config.yaml
model: "multi-label image tagger"
dataset: "Sentinel-2 satellite tiles (TerraMesh)"
train_examples: 36250
image_size: 48
grayscale: true
crop_scale_min: 1
horizontal_flip: true
translate: 0.06
arch: "fnet"
norm: "rmsnorm"
norm_position: "pre"
hidden_act: "relu"
mlp_ratio: 3
parallel_block: false
inner_norm: false
patch_size: [4, 4]
conv_stem: false
layers: 10
width: 192
positions: "sincos"
num_labels: 9
init: "lecun_normal"
residual_init: "none"
optimizer: "soap"
beta2: 0.99
learning_rate: 0.0028
beta1: 0.95
shampoo_beta: 0.99
eps: 1e-08
precondition_frequency: 25
max_precond_dim: 512
one_sided: true
adamw_lr_other_params: 0.0015
max_grad_norm: 1.0
gradient_centralization: true
max_steps: 10000
batch_size: 256
epochs: 70.6
lr_schedule: "linear"
final_lr_fraction: 0
warmup_steps: 500
weight_decay: 0.1
adamw_weight_decay_other_params: 0
Rows from block 7 of a small multi-label image tagger, named by matrix and row number. Rows with one number belong to one neuron. Each number is 128 + 32 x the weight over its row's rms, rounded and kept within 0 to 255. All counts start at 0.
After each neuron's rows are labels from the 100 images, of 14848, where the neuron reaches its highest value: "responds to" is what is common among them. Only what is clearly more common there than usual is listed. The data: Sentinel-2 satellite tiles (TerraMesh).
# fc1: MLP up (model.blocks.7.mlp.fc1.weight, 576x192), inputs 0-191
# fc2: MLP down (model.blocks.7.mlp.fc2.weight, 192x576, transposed), outputs 0-191

fc1.220 [110 174 138 103 108  90  74  66 138 104  94  88 128 143 131 166 217 142 152  95 160  93  88 106  88 154  88 101 149  75 101  71 172 137 197 108  98 154  81 162 151 190 139 126 134 183 156 106  47  90 124 146  76  85 113  91 161 138 121 115 186 131 113 115 126 114 133 175 106 154 129 111 140 140 166 128  95 169 134 146 173 144 156 133 115 142 106 120 166 106  49 116 140 128 133 129 132 151 109  81 131 145 140  87 134  58 133 128 133  92  64 128 123 176 133 101  30  83  81 120 132 186 159 127 134 118  89  82 115  82 113 134 125 132 168 136 184 109  90 134 106 170 144 116 126  86  82 146 177 139 175 142  86 136 160 136 103 117 156 118 125 136 171 137 142 139 142  89  78 156 105 146 164 142 102 124 145 161 113 160  89 133 108 158 104 116 139 195  67 109 132 154]
fc2.220 [131 130 113 128 118 167 145 164 148 144 155 108 109 107 124 152  58 105 148 177 131 219 189  99 181 142 114 158  89 134 199 215  64 131 133 153 173 126 148 129 128 135  99 130 142 125 140 155 158 166 145 132 226 166 109 155 102 101 104 137 126 154 102 142 135 137 114 112 133  89 125  79  87 138 121 112 169 118  79 115  66  71 147 174  99  76 101 160  81  91 148  95 153 100 128  71  95 151 166 129 139 109 101 117  89 208 163 133 128 139 127  96 134  56 143 121 188 125 144 151 101  66 137 129  93 164  93 213  83 127 125 130 109 134  92  99 106 131  86 163 122 150 152 122 111 151 169 143 114 133 104 118 138 145 101  77 118 152 102 114 134  90 114  97 111 118 145 129 195 105 161 166  88 120 134 109 140 114 141 137 107 111 161 103 125  89 159  92 194 142  72  85]
responds to: main land cover: water

fc1.395 [223  97 106 116 142 117 159 107 126  53  92 146 134 161 103 166 112 117 133 131 117 119 128 122 153 110 119 128 143 111  80 120 145  53  96 109 150 147 130 177  97 114 186 157 110 171  89 131 142 105 122  96 180 119 139 184  87  39 160 116 158 105 134  87  78 189  62 117 128 156 120 154 101 147 152 135 114 161 113 154 170 175 137 102 135 126 103 118 127 170 141  93 147 144 147 153  62 175 123 114 134 157 123 137 104 140 168  96 158 121 121 127 145 100 168 137 101  19  82 120 157 199 130 133 121 133 164 128 165  67 140  74 167  89 115 218 107 164  84 139 138 106 121 162 113 103 134 159 160 160 138  99 133 128 118 173 120 104 103 143 135 185 104 128 107 142 187 155 179 151 153 171 140 111  83 164  92 180 135  56 134 167 122 120 161 130 122 106 137 120 156 136]
fc2.395 [ 37 159 150 135  87 161 105 130  99 157 160 114  92 110 164 114 166 120 123 110 138 109  61 146  96 139 131 142 135  91 195 157  80 124 149 111 116 132  97 148 142 129  71 100 138  57 171 118 150 125 163 166  97 134  81 139 120 186 112 130 123 144 118 123 168  57 187 125  82 135 113 152 163 138  98 100 162 123 149  96 114 111 132 157 177 116 185  99 163 124 115 121 136  88 119 105 216 110 127 161 105 116 118 140 168 139 148 161 106 149  91 170 150 133 140 126 152 158 169 113 137  33 100 183 139 117 135 124 164 117 138 177 153 138 108  47 160  99 163  78 121 106 101 129 126 120  68 121 123  97 100 187 116 162 136 142 129 125 156 110 105  98 140 129 182 128  80 117 116 128 101  77 147 146 190  78 179 132  97 142  74 108 140 208 150  80 119 155 133 131  64 165]
responds to: main land cover: water

fc1.185 [ 95 138 166 144 148  99 120 154  84 112 178  97 134 107 170 109 138 135 112 123 152  96 156  94  37  98 170  83 107 124 162  75 106 139  68 100 162 151 154  96 206 101 171 179 107 133  94  90 131 102 143 194 145 106 160 110 167 155  93  99 118 148 117  59 139 145  87 167 138 146 135 154 105  99 156 146 150 117 195  74 125 136 132 122 136  39  89 133 114 130 137 113 104 123 163 129 133 137 137 157  80 127 101 140 105 147  96 148 121 130 140  90 114 112 109 122 174 110 124 120 135 139 108 140 193 159 129 192 142 111 168 185 184 164  75 153  70 107 140  67 151 164 106 126 131 146  66 139 107 146 147  82 169 128 148 109 148 112 111 182 141  99 141 126 161  89 150  82 107  55  91 169 163  30 141 100 142 142 147 116 156 158 121 157 121 120 150  81 114 144 180 120]
fc2.185 [143 102 116 192  73 171 149 105 122 101 201 169 132 150 108 132  97 179 123 230 132 212 150 162 160 107  67 149 150 104  92 124 135  44 144 134  98 102 130 149 120 123 148 141 127 139 159 184 103 126  99 148 137 118 110 143  93  92  81  72 100  98  88  95 104 107 158 165 118 124 121  60 112 132 115  73 110 131 136 152 132 107 126 158 110 203 173 131 126 163 183 105 139  94  92 193 125  84  76 141 130 128 119 133 129 133  94 166  91  71 117 101 120 116  97 131  62 109 104 122 136 117 122  84  85  98 179  97 109 157 116 108  71 100 163 148 129  99 123 175  92  85 120 137 131 155 161 194 125 119 142 105 160 147 156 100 112 141  71  77 148 160 113 103 123 145 117 106 131 108 110 110  73 164  82 116  72  91 115 127 161 125 110  70 137 158  93 134 106 111 151  87]
responds to: main land cover: trees

fc1.217 [110 154  81  90 119 104 102 173 124 161 164 150 117 133 113 119 148 100  62 163 175 173 199 138 136 104 155  92 145 159 144 109 158 109  73 128 106  97 148 141  74 192 175 135 195 154 162 120 146 131 153 117  99 209 106 139 120 147 140 152 166 104 134 114 148 121 169  48  92 123  97 117  94 130 174  88 136  75 157  90 140 160 109 118 186 131 151 101 164 129 121 141 172 150 169 126 186  74 145 130  95  81 178 150 130 120  86  99 155 174 140 209 117 125 119 158 133 127 145 150 103 120 163 192 143 130 168 116 187 149 117  98  76 132  95 160 175 139 124 209  86  97 115 155 109 135 142 147 154  88 148 119 122 136 135 136  94 104 144  74 184 145  77 109 104 153 154 151 142 138 167 214 150 125 157 107 135 122 112 102  57  94 138 170 107 132 126 134 109 138 163 128]
fc2.217 [151 140 141 119  77  99 137  83 154 153  83 138 113 105  86  84 134 102 105  94 115 109 117 147 156 157 115  84 114 164  87  99 127 112 179 121 130 163 168 141 174 130  99  76 114 125  86 104 121 127  86 174 123  91 143 116 169 138  87  91 152  94 109 132 138 127 102 154 154  97 142 157 121 139 123 142 130 129 146 144 143  52  85 205 127 106  99 125 168 135 146  68 119  73  79 114  31 153 130 100  86 135 124  87 152 121 122 133  99 140 127  11 147  91 103 162 137 155 104 128 120  56  75 174  98 103 135 138  67 108 144 101 152 113 119 151 133 114 128  92 138 155 152  98 140 141 100 105 153 111 151 113 163 149 154 102 189 116 131 126  99  83 181 209 150 203  97 166  84 167  79 151 159 105  91  94 159 176 111 137 154 136  84 126 161 150 119 192 108 148 154  91]
responds to: clouds; main land cover: clouds

fc1.31 [136  65 142 113  46  87 123 111 103  81 164  77 144 169 157 158 172 152 117  89  85 119 100 122 138 143 130  94 158  93 145 113 111 172 144 132  80 112 136 135 142  88 149  83 198 124 160 131 138 139 133 155 155 180  79 149 123 136 136 110 188 131  78 144 147 169 112 154 111  76 114 132 115 145 118 117 132 189 110 134 149  99 113 132 139 117  93  78 118 101 125 145  96 155  98  86 142 153 174  97 109 121  91 165 155 110 164 113  94 170  98 132 159 136 120 113 148 146  90 179 108 190  67  93 175 146 118 125 145  75 102 104 111 150 128  59 114 160 131 146 202 189 110 126 146  78 127 144 182  99 174 121 100 150 136 116 105 137 141 128 143 177  91 119 148 125 187 165  85 113 103  96 162 131 167 171 145 159 107 129 211 161 170 127  74 154  42  85  99  65 135 146]
fc2.31 [ 80 153 137 140 188 162 111 152 131 115  69 127 138 128  62 138 136 125 164 199 204 154 183 119 121 126 163  90 118 143 137 116 181 102 154 123 141  83 142 138 101 137 140 165  95 120  81 118 110 148 146 156 111 136 173 161 130  86 135 145  40 191 122 107 125  60 145  46 132 134 116 115 162 134 114 123 113  76 145 135 155 127 103 159  74 114 110  93 132  95  98 106 146 119 116  95 102 108 112 133  60 129 185 129  93 158 112 171 147 146 186 144 115 112 116 158 140 116 187 103 161  82 187 143 100 138 119 134 133 149 131 135 111 119  73 114 119 124 117 117 101 133 192 128  66 158 145 135 109 106 100 123 155 163 105  75  97 145 104 165 183 136 155  82 122 138  39  95 186 132 114 198 110 126 134  89 139 108 121 129  80 104 153 170  96 101 176 112  91 203  87 107]
responds to: main land cover: trees; clouds; main land cover: water

fc1.366 [ 98 173  84 110 121 140 100 116 157 165 108 101 160 124 125 110 155 131 100 127 133 160 128 156 171 206 135 146 130  76 137 100 164 145 171  47 152 170 156 156 150 130 129 115 148 144 155 121  45  32 100 110 176  68  81 143 126 103  86  98 130 123 131 107 137 121 116 126 178  75  94 112 127 113 180 136 156 178 112 101 150 156 111  90 165 149 130 154 147 138 130 146 102  88 146 111 130 141 153 112  85 173 180 112 161 190 166 145 132  59 146 103  94 102 139 157  91  88 138  79 116 128  82 125 151 118 142  86 105 139 161 121  87  97 162 164 147 143  91 188 126 128 168 134 187 160  70 153 153 115 147  95  76  89 137 157 161  83  84 173 143 150 113  79 119 179 161  92 154 177 132 144 162 192 114 116  99 104  99  89 106 123 156 114 136 130 139 197 164 111 122  82]
fc2.366 [113 102 116 153 148 154 138 128 125 100 137 119 137 158 112 123  94 134 133 125 131 109 117 130  47 135 136 175 153 198 194 136 102  95  98 108 111  39 100 130 120 168  61  71  92 168 109 162 160 198 131 129 124 230  80 104 199 140 108 134 155 107  78 109  62  73 155  87 100 149 129 132  71 151 117 168  51 133 109 151 148  79 187 179 119  95 108  98 104 100  83  91 157 134 154 114  93 102 136 172 141  94  75 107  63 117 137 124 155 116 112 152 114 118 120 122  91 136 120 181 122 102 151 123 107 149 178 175 126 106 136 177 159 127 132  56 132 130 163 112 134 110  97 144  75 108 133 131 164 141 145 167 176 154 100 123  84 128 113  69 118 101 113 130 112 113 101 132  67 154 107 129 124  76 124  99  76 141 136 106 144 109 110 140 149  93 142  81 128 161 125 149]
responds to: main land cover: water

fc1.349 [138 112 100 163  90 194 212 211 127 129  99  83 113  94 111  77 140 144 155  52 136 157 107  91 152 149  59 141 137 212 133 128 127 154 118  91 141 171 171 102 150 156 100 148 181 137 149 196 101 137 126  85 107  94 129 125 116 135 132  94 128 167 153 143 165 206 141 145 127 156 108  85 133 148  73 156 124 163 123 105 135 117 104 138 118 121 119 121 109 122 135 147 147  86  74 118  94  87 126  97 161 222 124  96  86 132 126  99 121 140  89  99  75 146 173 130 140 107 202 124 100  98 145 160 108 127 162 157 109 147 106 110  82 104 181 175 117 133  88  90 136 116  81 123 105 193 135 129 112 131 173 121 142 125 109 106 133 153 101 121 114 102 149 154  97 116 135 129  92 199 146 152 158 108 166 138  54  77 155 122 118 107 160 205 154 140 142 141 146  74 131 106]
fc2.349 [ 75 120 182 126 171 100 109  27 119 132 158 129  99 110  92 129 108  56  45 109 103 108 105 122 131 148 138 121  89   7 131 101 139 113  75 116 118 118  94 188 125 116 161 135  71  72 100  48 192 122  85  97 162 119 102  95 130  84 164 145 148  74  89 112 164 113 135 122 133 148 124 100 148 122 127 167 114 100 158 129  96 177 135 128 154 137 113 103  81 170 136 154 138 149 138 114 180 154  84  87 138  97 148 133 106 111 206 132 113 134 131 153 137 112 137 139 119 181  70 126 159  71 102 134 164 115  92 115 164  98 128 145 197 131 135  82 119 145 151 120 185 145 129 116 187 146 143  96  83 111 107 131  86 147 141 146 163  97 166 109 121 139 126  90 150 175 135 124 168 133 140 127 133 179 131 152 196 127 161 160 138 110 120 105  81  76 112 100 106 149 112 127]
responds to: main land cover: water

fc1.125 [115 122  99 116 146 178 125 168 144 150 166 112  42 106 118  85 112 135  86  87 155 151 113 129 129 152 185 132  81 139 161 140 135  98 106  71 108  69 110 144 152  97 125 107 113 150 147 222 131 131 120  69 127 118 103 146 166 135 126 119 136 191 152 175 182 157 116 121 163 122 191 110 123  59 112 134 151 164 201 101 138  88 119 166 143 168 132 113 181  98 103  91 116 124  81  97 155 164 167 145 152  83 133 160 148 132 187 156 129  86 140  72 147  73 136 127 134 121 109  92 105 143 178 130 112 106 149 130 139 130 148 164 164 153  80 171  84 174 131 110 133 100  66  86 133 176  93 137 112  96 145 126 151 139 114  48 176  74 139 169  98 148 130 171  89 127 162 159 112 106  76  96 127  78 125 136 145 154 139  65  93 139 174 176 171 123 105  79 123 144 109 130]
fc2.125 [102 122 215 167 108 108 122  60  88 108 137 141 206 131 136 147 117 149 156 178 149 135 132 142 160 135 159 208 158 169  54 113 129 110 133 195 140 157 152 150 130 123 173 122 180 131 102  92 112  95 153 194 206 177 168 130 134 121  94 155 128  83 106 104  93 127 102 102 158 108  76 119 124 164 123  85  91  92 108 144 127 135 110  95 102 105 150 128  66 119  99 128  96 165 120 205 101 123 147 103 127 156 129 107 148 148 102 105 162 118 163 133  53 124 118 131 106 101 118 118 141 186  98  94 159  99  94 154 104 143 134 124 117  90 152 114 150 177 135 150 129 147 119 173 121  91 178 132 135 158 121 111 190 160 184 118 136 108 139 116 171 136 107  69 186 148 111 122 117 148  88 172 172 117  89  79  83 169  88 131 166 128 122  83  55  90 129 101 117 107 164  88]
responds to: clouds

fc1.92 [116  70 117 153 108 232  99 155 137 105 213 145 152 112 146  99 173 134 173 191 100 178 110 126 141 131 124 176 138 120 156 120 115 114 160 117  99 126 132 120 122  94  88 134  92 168 120 162 109 116 207 131 131 115 116 156 144 166 165  92 161 150 118 132 120 126 118 134 138 195 150  96 142 190 117 141  60  83  98  79 110 140 164  75 143 132 133 169 156  87 151 116 161 136  61 130  97 118 109 101 145 117 195 100 128 114 145 153 153  74 118 150 137 142 129 114  57  98 144 143 119 127 149 162 166 114 132 133  88  74  34 130 160 134  83 157 119 156  49 103 188  97 136 105 105 114 124  75 146 145 176 128 113  99 138  91 143 114 135 118 172 154 109  98 151 145  75 120 145 145  97 171 156 123 134 135 123 146  79  86 175 171 142  98 133 176 130 202 124 136  77 108]
fc2.92 [ 78 122 121  93 139  98 162 113  83 114 107 114 149 132 152 150 168 150 167  63 146  93  86 125 135 128  93  80 117  85 154 178 131 168 130 169 156 184 122 121 108 167 118 166 119 105 129  99 149 114 113 127  88 135  97 104 121 149 136  89  87 147 166 108 150 144 143 183  93 179 145 170 214 148 115 151 165 161 127 132 139 192 106 129 179 136 145 129 141 155 166 208 120 163 128 132 195 174 124 198 155  98 162 244 132 167  97 100  84 147 138 120 167 138 164 138 194 131 125 158 107 101 149 213 160 140  98 144 179 145 147 127 106 103 167  97 108 144 127 127  97  98  93 158 163 125 125 156 104 134 104 182  84 160 121 190 161 118 173 161 147 118 124 136  99 115 144 145 147 106 153 110 144 193 151 153 144  76 170 150 118 117 139 180 133  93  99  93 151 100 110 157]
responds to: main land cover: trees

fc1.570 [ 73 175 137 139 152 144 171 112 106  37 128 148 104  67 113 167 170 154 106 140 152  96 111 153 135  25 150  98  92  77 119 108 151  35 112 146  71 131 106 145 161 118 170 148 157 125 144 103  96 136 146  92 130  92 147  74  97  87 129  35 100  80 130 121  69 116 147  80 112 154 161 105 109 101 134 151 135 144 119 144 131  93 164 130 178 142 155 107 118 140 105 131 182  88 140 163 128 117 131 104 111  68 212 127 103  89  95 162 146 122 126 140 151 153 131 142 144 131 142 122 100 109 114 111 149 159 154  91 121 182 123 124  83 106  63  55 140 116 164 129 158 158 132 138 139 153 135 150 162 134 113 186 149 134 121 136  70 143  92 132  91 132  76 146  90 129 107 101 122 122 128  78 203 133 177  68 116 161  74 131 140  94 140 158  82 161 141 147 135 105 137 139]
fc2.570 [ 84 111  92 111 141  78 116 118 100 210 113 114 133 140 115 144  86  70 152 127 135 134 126 122 156 164 100  76 165 148 132 138  80 168 144 116 181 121 122 112 118 121 131 132  64 185  97 104 146  77 141 164  93 123  95 156 161 183 119 191 190 133 136 194  96 131 118 215 114 130 118 147 183 135 132 145 140  86 107  97 183 161  87  93 154 151  87 138 141 109 176 154 156 163 114 111 176 154  99 174 160 137  64  77 136 166 125  97 107 140 133 120 125 136 110 132 216 191 123 134 164 139 152 194 126 167  89 156 150  85 125  98 158 112 155 176 169 110 120  97  69  89 108  87  97 125 103 105 138 124 118  87  83  93 106 149 190 128 181 111  97 122 138 169 144 174 138 160 103 157 144 116  98 114 121 172 140 107 145  95 142 174 139 163 169 115  87  82 145 146 121 102]
responds to: clouds

fc1.51 [168 169 123 124 142 110 149 154  95 118 164  94 112 108 136 129  91  72 131 122  74 149 169 167 133 139 142  97 128  91 106 145  93 142 119 145  88  98  99  88 128  90 180 134 145 180 217  93 143  92 107 188 101 120  78 154 139 133 130 171 162 125 174 158 151  44 132 120 120 131 152 157 122 111 106 142 160 116 164 109  89 182 117  85 112  86 117 119 123 130 164 144 121 117 115 102 108  77  67 126 119 175 110 124  77  70 135 121 108 135 133 161 103  83 155 104 109 223 110 125 114 166 130  99 132 123 148 180 175 124  91  77 135 120 124 143 105  68 106 113 150 201 125 181 142 124 149  89 121 226  92 147 104 149  55 111 150 116 182 115 145 109 141  88 108 156 108 120 121 207 115  72 110 104  95 101 110 105 163 151 130  95 174 145 136 114 173 105 128 187 122 149]
fc2.51 [ 91 157 100 136 127 152 129 152 122 148  70 117 109 149 135 175 187 166 109  98 154 104  83 143 123  67  86 126 115  79 146  81 159 140 109 100 137 111 162 134 157 194 108 113 112 100 116 140 165 140 107 143 153 114 191 147 152  94  97 101  98 141 124  73 168 133 138 113  90 112 130  93  83 113 149  88  89 134 106 119 191 111 103 122 167 160 188 177 171 132 123 160  81 156 159 210 164 200 172 138 149 135 150 202 115 151 134  96  91 124  88  57 188 175  97 131 155 107 118 118 128  82 166 182 149 150 101  90 118 136 167 171 145 148 134  54 139 221 148 109 132 109 102 112 155 142 104 142 160  65 148  98 135 114 151 149 134 186 104 116  72 114 104 131 129 116 152 157 156  81 109 177 106 173 151 155 154 141 118 152 137 141 112  95 101  97  95 157 123  86  96 110]
responds to: main land cover: trees

fc1.196 [ 53 129  98 179 129 155 115  87 110 150 200 137  92 146 184 110  87  68 116 128 116 176 174 106 115  76 160 182 134 146 141 124  82 164 179 198 196 166 138 147 173 107 171 125  74 138 156 101 160 135 124 132 164  67 116  75  99 138  97 125 157 131 188 150 112 158 134 113 119 138 173 126  48 163 121 113 129 133 103 102 120 117  73 147  95  79 111 121 131 157 172 165 183 162 150  93 129 145 147  91 155 133 138 205 108 146 152 109  82 165 105  91  70 172 142 156 173 110 161 137 108 147  94 139 162 161  77 116 133 135 125 191 123 119 111  81 103 141 105 154 101 178  96 130 167 105 133 122 106  91 181 139 134 123 102 146 134 128 144 140 123 138 151 130 160  68 149 123 109 161  87 150 122 141 166  69 110 127 118 131 140 104 116 136  89 172 123  85  40 144 132 140]
fc2.196 [167 133 155 116 111 102 149 159 146  94 131 142 122 117  49 100 112 147 146 138 116  94 132 133 145 134  50 112 140 126 135 107 192  68  63 133  90 124 147  69  10 133  69  92 150 123 132 163 133 128 141  64  97 162 156 137 131  60 141 176 113 144  60 122 118 125 108 157 128 117  88 162 157  56 171 150 124 128 156 103 120 138 175 131 133 158 130 156 120 154  92 107 124  99 115 209 114  99 114 136  88 158 142 202 122 156 107 126 161 107 132  72 140 100 100 112  80 150  78 166 173  82 145  54  61 139 172 141 125  97 149  84  76 158 137 160 114 128 130 122 135 125 154 157 108 149 139 121 140 162 130 108 157 134 134 158 107 114 156 163 107 161 145 107 109 127 136 110 144  85 122  93  71 181 115 158 122  96  67 132 135 168 109 127 161  62 173 155 145 104 108 152]
responds to: trees; clouds

fc1.281 [109 136 152 102 179 106 155 121  82 164  62 110 154  63 148 163 117  88 172 143 171 116 141 127 124  98  80  46 132 153 168 125 125 148 126 122 153 175 111 155  96 108 130 162 129 194 184 206 114 138 138 113 114 150 168 119 209 154 128 120 160 119  98 119 130 142 133 143 130 111 126 149 106 180 140 156 109  86 111  98  87  95  90 171 163 133  71 117 108 103 130 171  69 133 110 144 133 143  96  98 111 188 125 129  24 167 116 133 147 130 101 163 111 147 120  75 156 132 112  88 115  61 145  36 109 150  99 146 125 107 117 139 154 135 148 111 154 100 141 132  83 156 153 170 121 141 140  99  98 110 131 114  86  93 130 179 193 130  79 109  84 111 116 110 103 149  92 137 121  67 150 158 151 152  89  83 123 121 113 173  99 136  92  96 178 140 147 201 147  70 123 127]
fc2.281 [ 88 165 131 164 129  98  95 133  97 122 118 163 123 160 132 121 199 158 138 105 103 143 164 160 193 159 152 170 141 118  94 118 117 156  69 176 114  94 141 144 133 126 139 115 124  83  86  85 151 105 123 144 199  78 149 169  92 108 135 133 156 139 167 113  82 103 118  85 135 142 146 136 129 202  88  96 147 132  91 126 119 155 127  78 115 131 115 140  88 118 132  76 107 142 135  94 170 139 126 119 115 159 139 170 148  89 140 155 112 132 161 150  99 127 135 200  91 122 107  93 150 178 147 155 152  92 166 123 124 127 128 157 131 175 194 165  26 142 122  87 198 188 156 121 144  89 154 110 117 158  47 134 162 180 111 139  49 157  96 138 207 120 158 158 179 138 138 123 163 102 146 136 131  80 111 115 146 182 146 121 126 120 171 174  83 132 104  92 111 108 178 179]
responds to: snow or ice; main land cover: snow or ice

fc1.206 [120 125 101 108 126 128 153 161  76 125 128  91 179  91 121  80 118 134 145 100 141 177 173 142 170  24 159 102 123 135 149 119 164 131 115 138 102 147 105 196  87 166  94  66 128 114 153 191 130 108 138 111 164  94 139 153  90 101 168  55 148  65 186 162 124  79 139  87  61  85 127  76 129 148 102 138 106 122  74  89 141 177 152  83 170 163 130  85 185 160 151 136 134 134 124  98 151  92 142 111 119 119 102  67 144  94 133 167 128 131 122 145  92  74 133 146  63 168 142 131 131 131 132 157 101 143 139 109  99 142  69 169 109  96 127  31 126 110 153 105 143 145 122 171 134 160 157 144 117 110 119 103 111 172 155 116 122 170  98  91 140 141 110 152 142 157  79  97 109 132 125 193  87 144 183 124 169 123 154 145 139 161 135 117  95 194 141 171 172 157 110 131]
fc2.206 [135 167  67 143 121 174  90 102 145  83 113 127 118 115 160 154 140 141 117 100 118 140 144 157 133 219  71 125 207 128 123 120 101 125 121 157 105  93 146  63 172 165 140 120 111 114  92 105 130 147 122 117 119 206 140  87 222 167  66 156 110 176  84 110 106 165 109 190 139 171 187 121 129 122 119  99 141 105 172 129 112 100 105 143 102  68 123 155 140  97 172 123 117 109 115 120 119 102 196 197 139 128 111 132  64 121  93 133  83 132 146 110 138 101 139 164 155 157 143 159 153  87 168 120 143 128 105  77 128 127 105 106 121 114 115 151 192 104 182  91 156 135 109  96 120 163 101 133 162 173 129 140 130 116 112 167 181 127 155 138  59 169 160 131  80 119 155 122  96 142 137 103 179 102  93  73  79 117 116 158 129 121  91 186 148  68 156 109  82 169 130  90]
responds to: main land cover: trees

fc1.219 [124 115  68 195 104 118 149 144 178 138 179 175 111 170 155  87  53  79 128 110 132 160  91 105 153 140  93 131  77 170 157 166 145 117  94 151 180 154 130 144 166 104 106 145  38  99 183 159  83  83 115 116  87 109 118 107 185 113 135 124 135 126  77  95 105 103  49 123 138 137 106 105 107 124 105 174 109 126 122 160 133 101 115 129 136 147 124 100 111 150 129  99 151 156 143 139 128  86 125 146 175 123 188 115 133 178 153 117 135 112 104 181  74 163 100  83 144 129 107 120 101 134 104  52 100  94 102 143 130 167 145  79  81 142 166  86 150 141 101 145 125 131 146 183  97 107 157 117 150 146 150 157 111 177 204 136 165 172  74 114  97 138 137  75 140 190 162 104 122  90 104 104 105 105 130 139  87 126 141 186 188 111  98 104 180 149 153 175 100  80 122 149]
fc2.219 [152 139 144 132 180 118 137 111 141  90 103 114  89 121 141 139 156 158 140 137 118  54 115 164 135 171 130 123 123 107 152 132 135 168 133 113 104 124  93 107  84  57 159 120 155 153 113  82 141 218 136 101 200  76 118 109  66 171 116 129 132  98 132 137  94 122 152 110 139 123 111 143 145 183 131 131 141 109 131 108 131 172 188 138 127 106 172 179 194 138 118 120 132 133 136 136 193 167 132 113 133 157  94 121 128 108 183 137  88  90 105 109 132 159 173 132 139 163 107 178 111 115 153 156 148  94 106 129 126 181  49 176 244 137 142 118 102 113 140 136 178 147 114 159 167 114 108 143 125 178 110 109 173  86  97 165  98  92 186 117 108  78 131 179  43  77 119 131 134 161 146  85 158 154 150 151  93 132 108 164  99 184 126 135 142 133  74 134 100 212 112 126]
responds to: main land cover: water

fc1.448 [174 117 167 135 169 152 164 159 101 102 107 112  78 214 131 165 144 146 157 128 123  71 121 111 123 121 173 118 133  95 126 113 111 125 155  93 103  92  70 106 113 140 106  99 124  88 185 145 128  85 153 190 144 159 143 174 203 122  66 213 173 113  46 105 122  72  67 120 108 157 113 160 130 137 132  90 116 175  79 127 162 104 130 115  63 114 162 176 142  93 142 114 135 163  96 126 129 112 116 178  98 146 109 112 127 136 151 135 116  75 152 125 186  96 119 138  95 121 139  80 110  79  50 133 129 148 160 166  80 101 128  86 119 118  65 145 156 152 180 120 173 142  87 120 142 165 158 106 116 137 123 171 154 140  73 153 117 108 112  95 162 142 166  72 161 105 127 122 174 128 120  77 173  94 140 106 192 157  98 132 134 146 125 149 139 117 107 164 101 112 170 158]
fc2.448 [ 86  80 115 107  74 126 120 138  81 163 114 130 144  91 116  96 192 140 101  79 150 139  41 144 145 128 110 145 131 103 153 147 165 121  93 151 175 150 186 155 128 103 157 172 115 134 131 110 151 147 122  92 106 110 106  85  42 110 167 108 106 126 162 159 126 137 190 148 145 128 127 157 140 157 118 194 177 121 133 120 101 146 125 146 147 133  91  95 139 189 160 179 123 148 151 146 143 142 126 128 160 109 157 126 124 145 126 120 112 155 100 129  98 158 128 159 197 114  91 180 134 194 192 161 164 105 121  98 194 106  92 151 176 196 157 126  59 135 105 126  84  55 131 156 138  90  83 156 112  73 149 126  81  87 143 109 124 136 158 117 147 110 105 138 139 164  95  80 109 122 169 208  98 156 188 158  82 104 148 105 126 108 169 137 107 139 108  73 160 173  91 155]
responds to: snow or ice; main land cover: snow or ice

fc1.101 [129 171 136 102 116 151  91 125 133  59 197  31 192 153 144 148 166 158 149 115 119 148 124 106 158 113 155  61 128 109 203 149 168 118 110 148 104  79 148 172 145 129 146 108 192 120 105 141 154 131 119 172 161 197 118  83 110  83 167 117 134 138  87 157 143 153 126 142 125  91 114 141 111 145  71  95 150 149 124 147 134  99  99 148 142 135 110  98 135 105 144 102 150 147  93 136 138 150 143  72 117  93 118 147 132 166 157 112 109 179  98  89 168 130 155 107 144 180 100 146 144 157 142  91 152 149 170  96 112 164 118 112 182 135 135 107 139 145 124 129 173 159 115 121 156 130  98 112 153  98 132 131 118 215 143  67 122 149 140 173 151 150 165 128 117 119 124 172  80  87  78 116 183 160 123 128 155  95 150 125 248 157 195 116  80 102  59  81 115  87 105 128]
fc2.101 [140 104 151 143 140 147 153 104 128 126  35 147 178  73  78 113  97 162 130 153 162 151 183 116  97 151 164 116 180 175 106  98 130  88 142 159 151 124 147 154 147 125 172 103 154 122 136 120 103 140 146 138 147 100 157 183 154 172 131 149 122 138 153 123 125 107 121  86 137 120 111 169 139 104 196 154  95  64 115 105 163 137 125  91  75 129  83  78 119  70  62  78 110 143 125  87 107 106 179 182 108 143 203 118 128 104 110 144 156 123 203 151  80 112  87 133  94 113 154 127 174 117 150 152 103 154  94 156 134 141 158 156 100 112 139 141 165 106 131 150  71 180 177 136 130 150 153 124 105 163 124 159 127 138 129 156 164  91 128  98 183 179 118  85 190 160  99 116 157 146 143 147  90  72 126  97 142 164  97  87  29 121 123 151  87 137 208  93 136 159 148 120]
responds to: main land cover: trees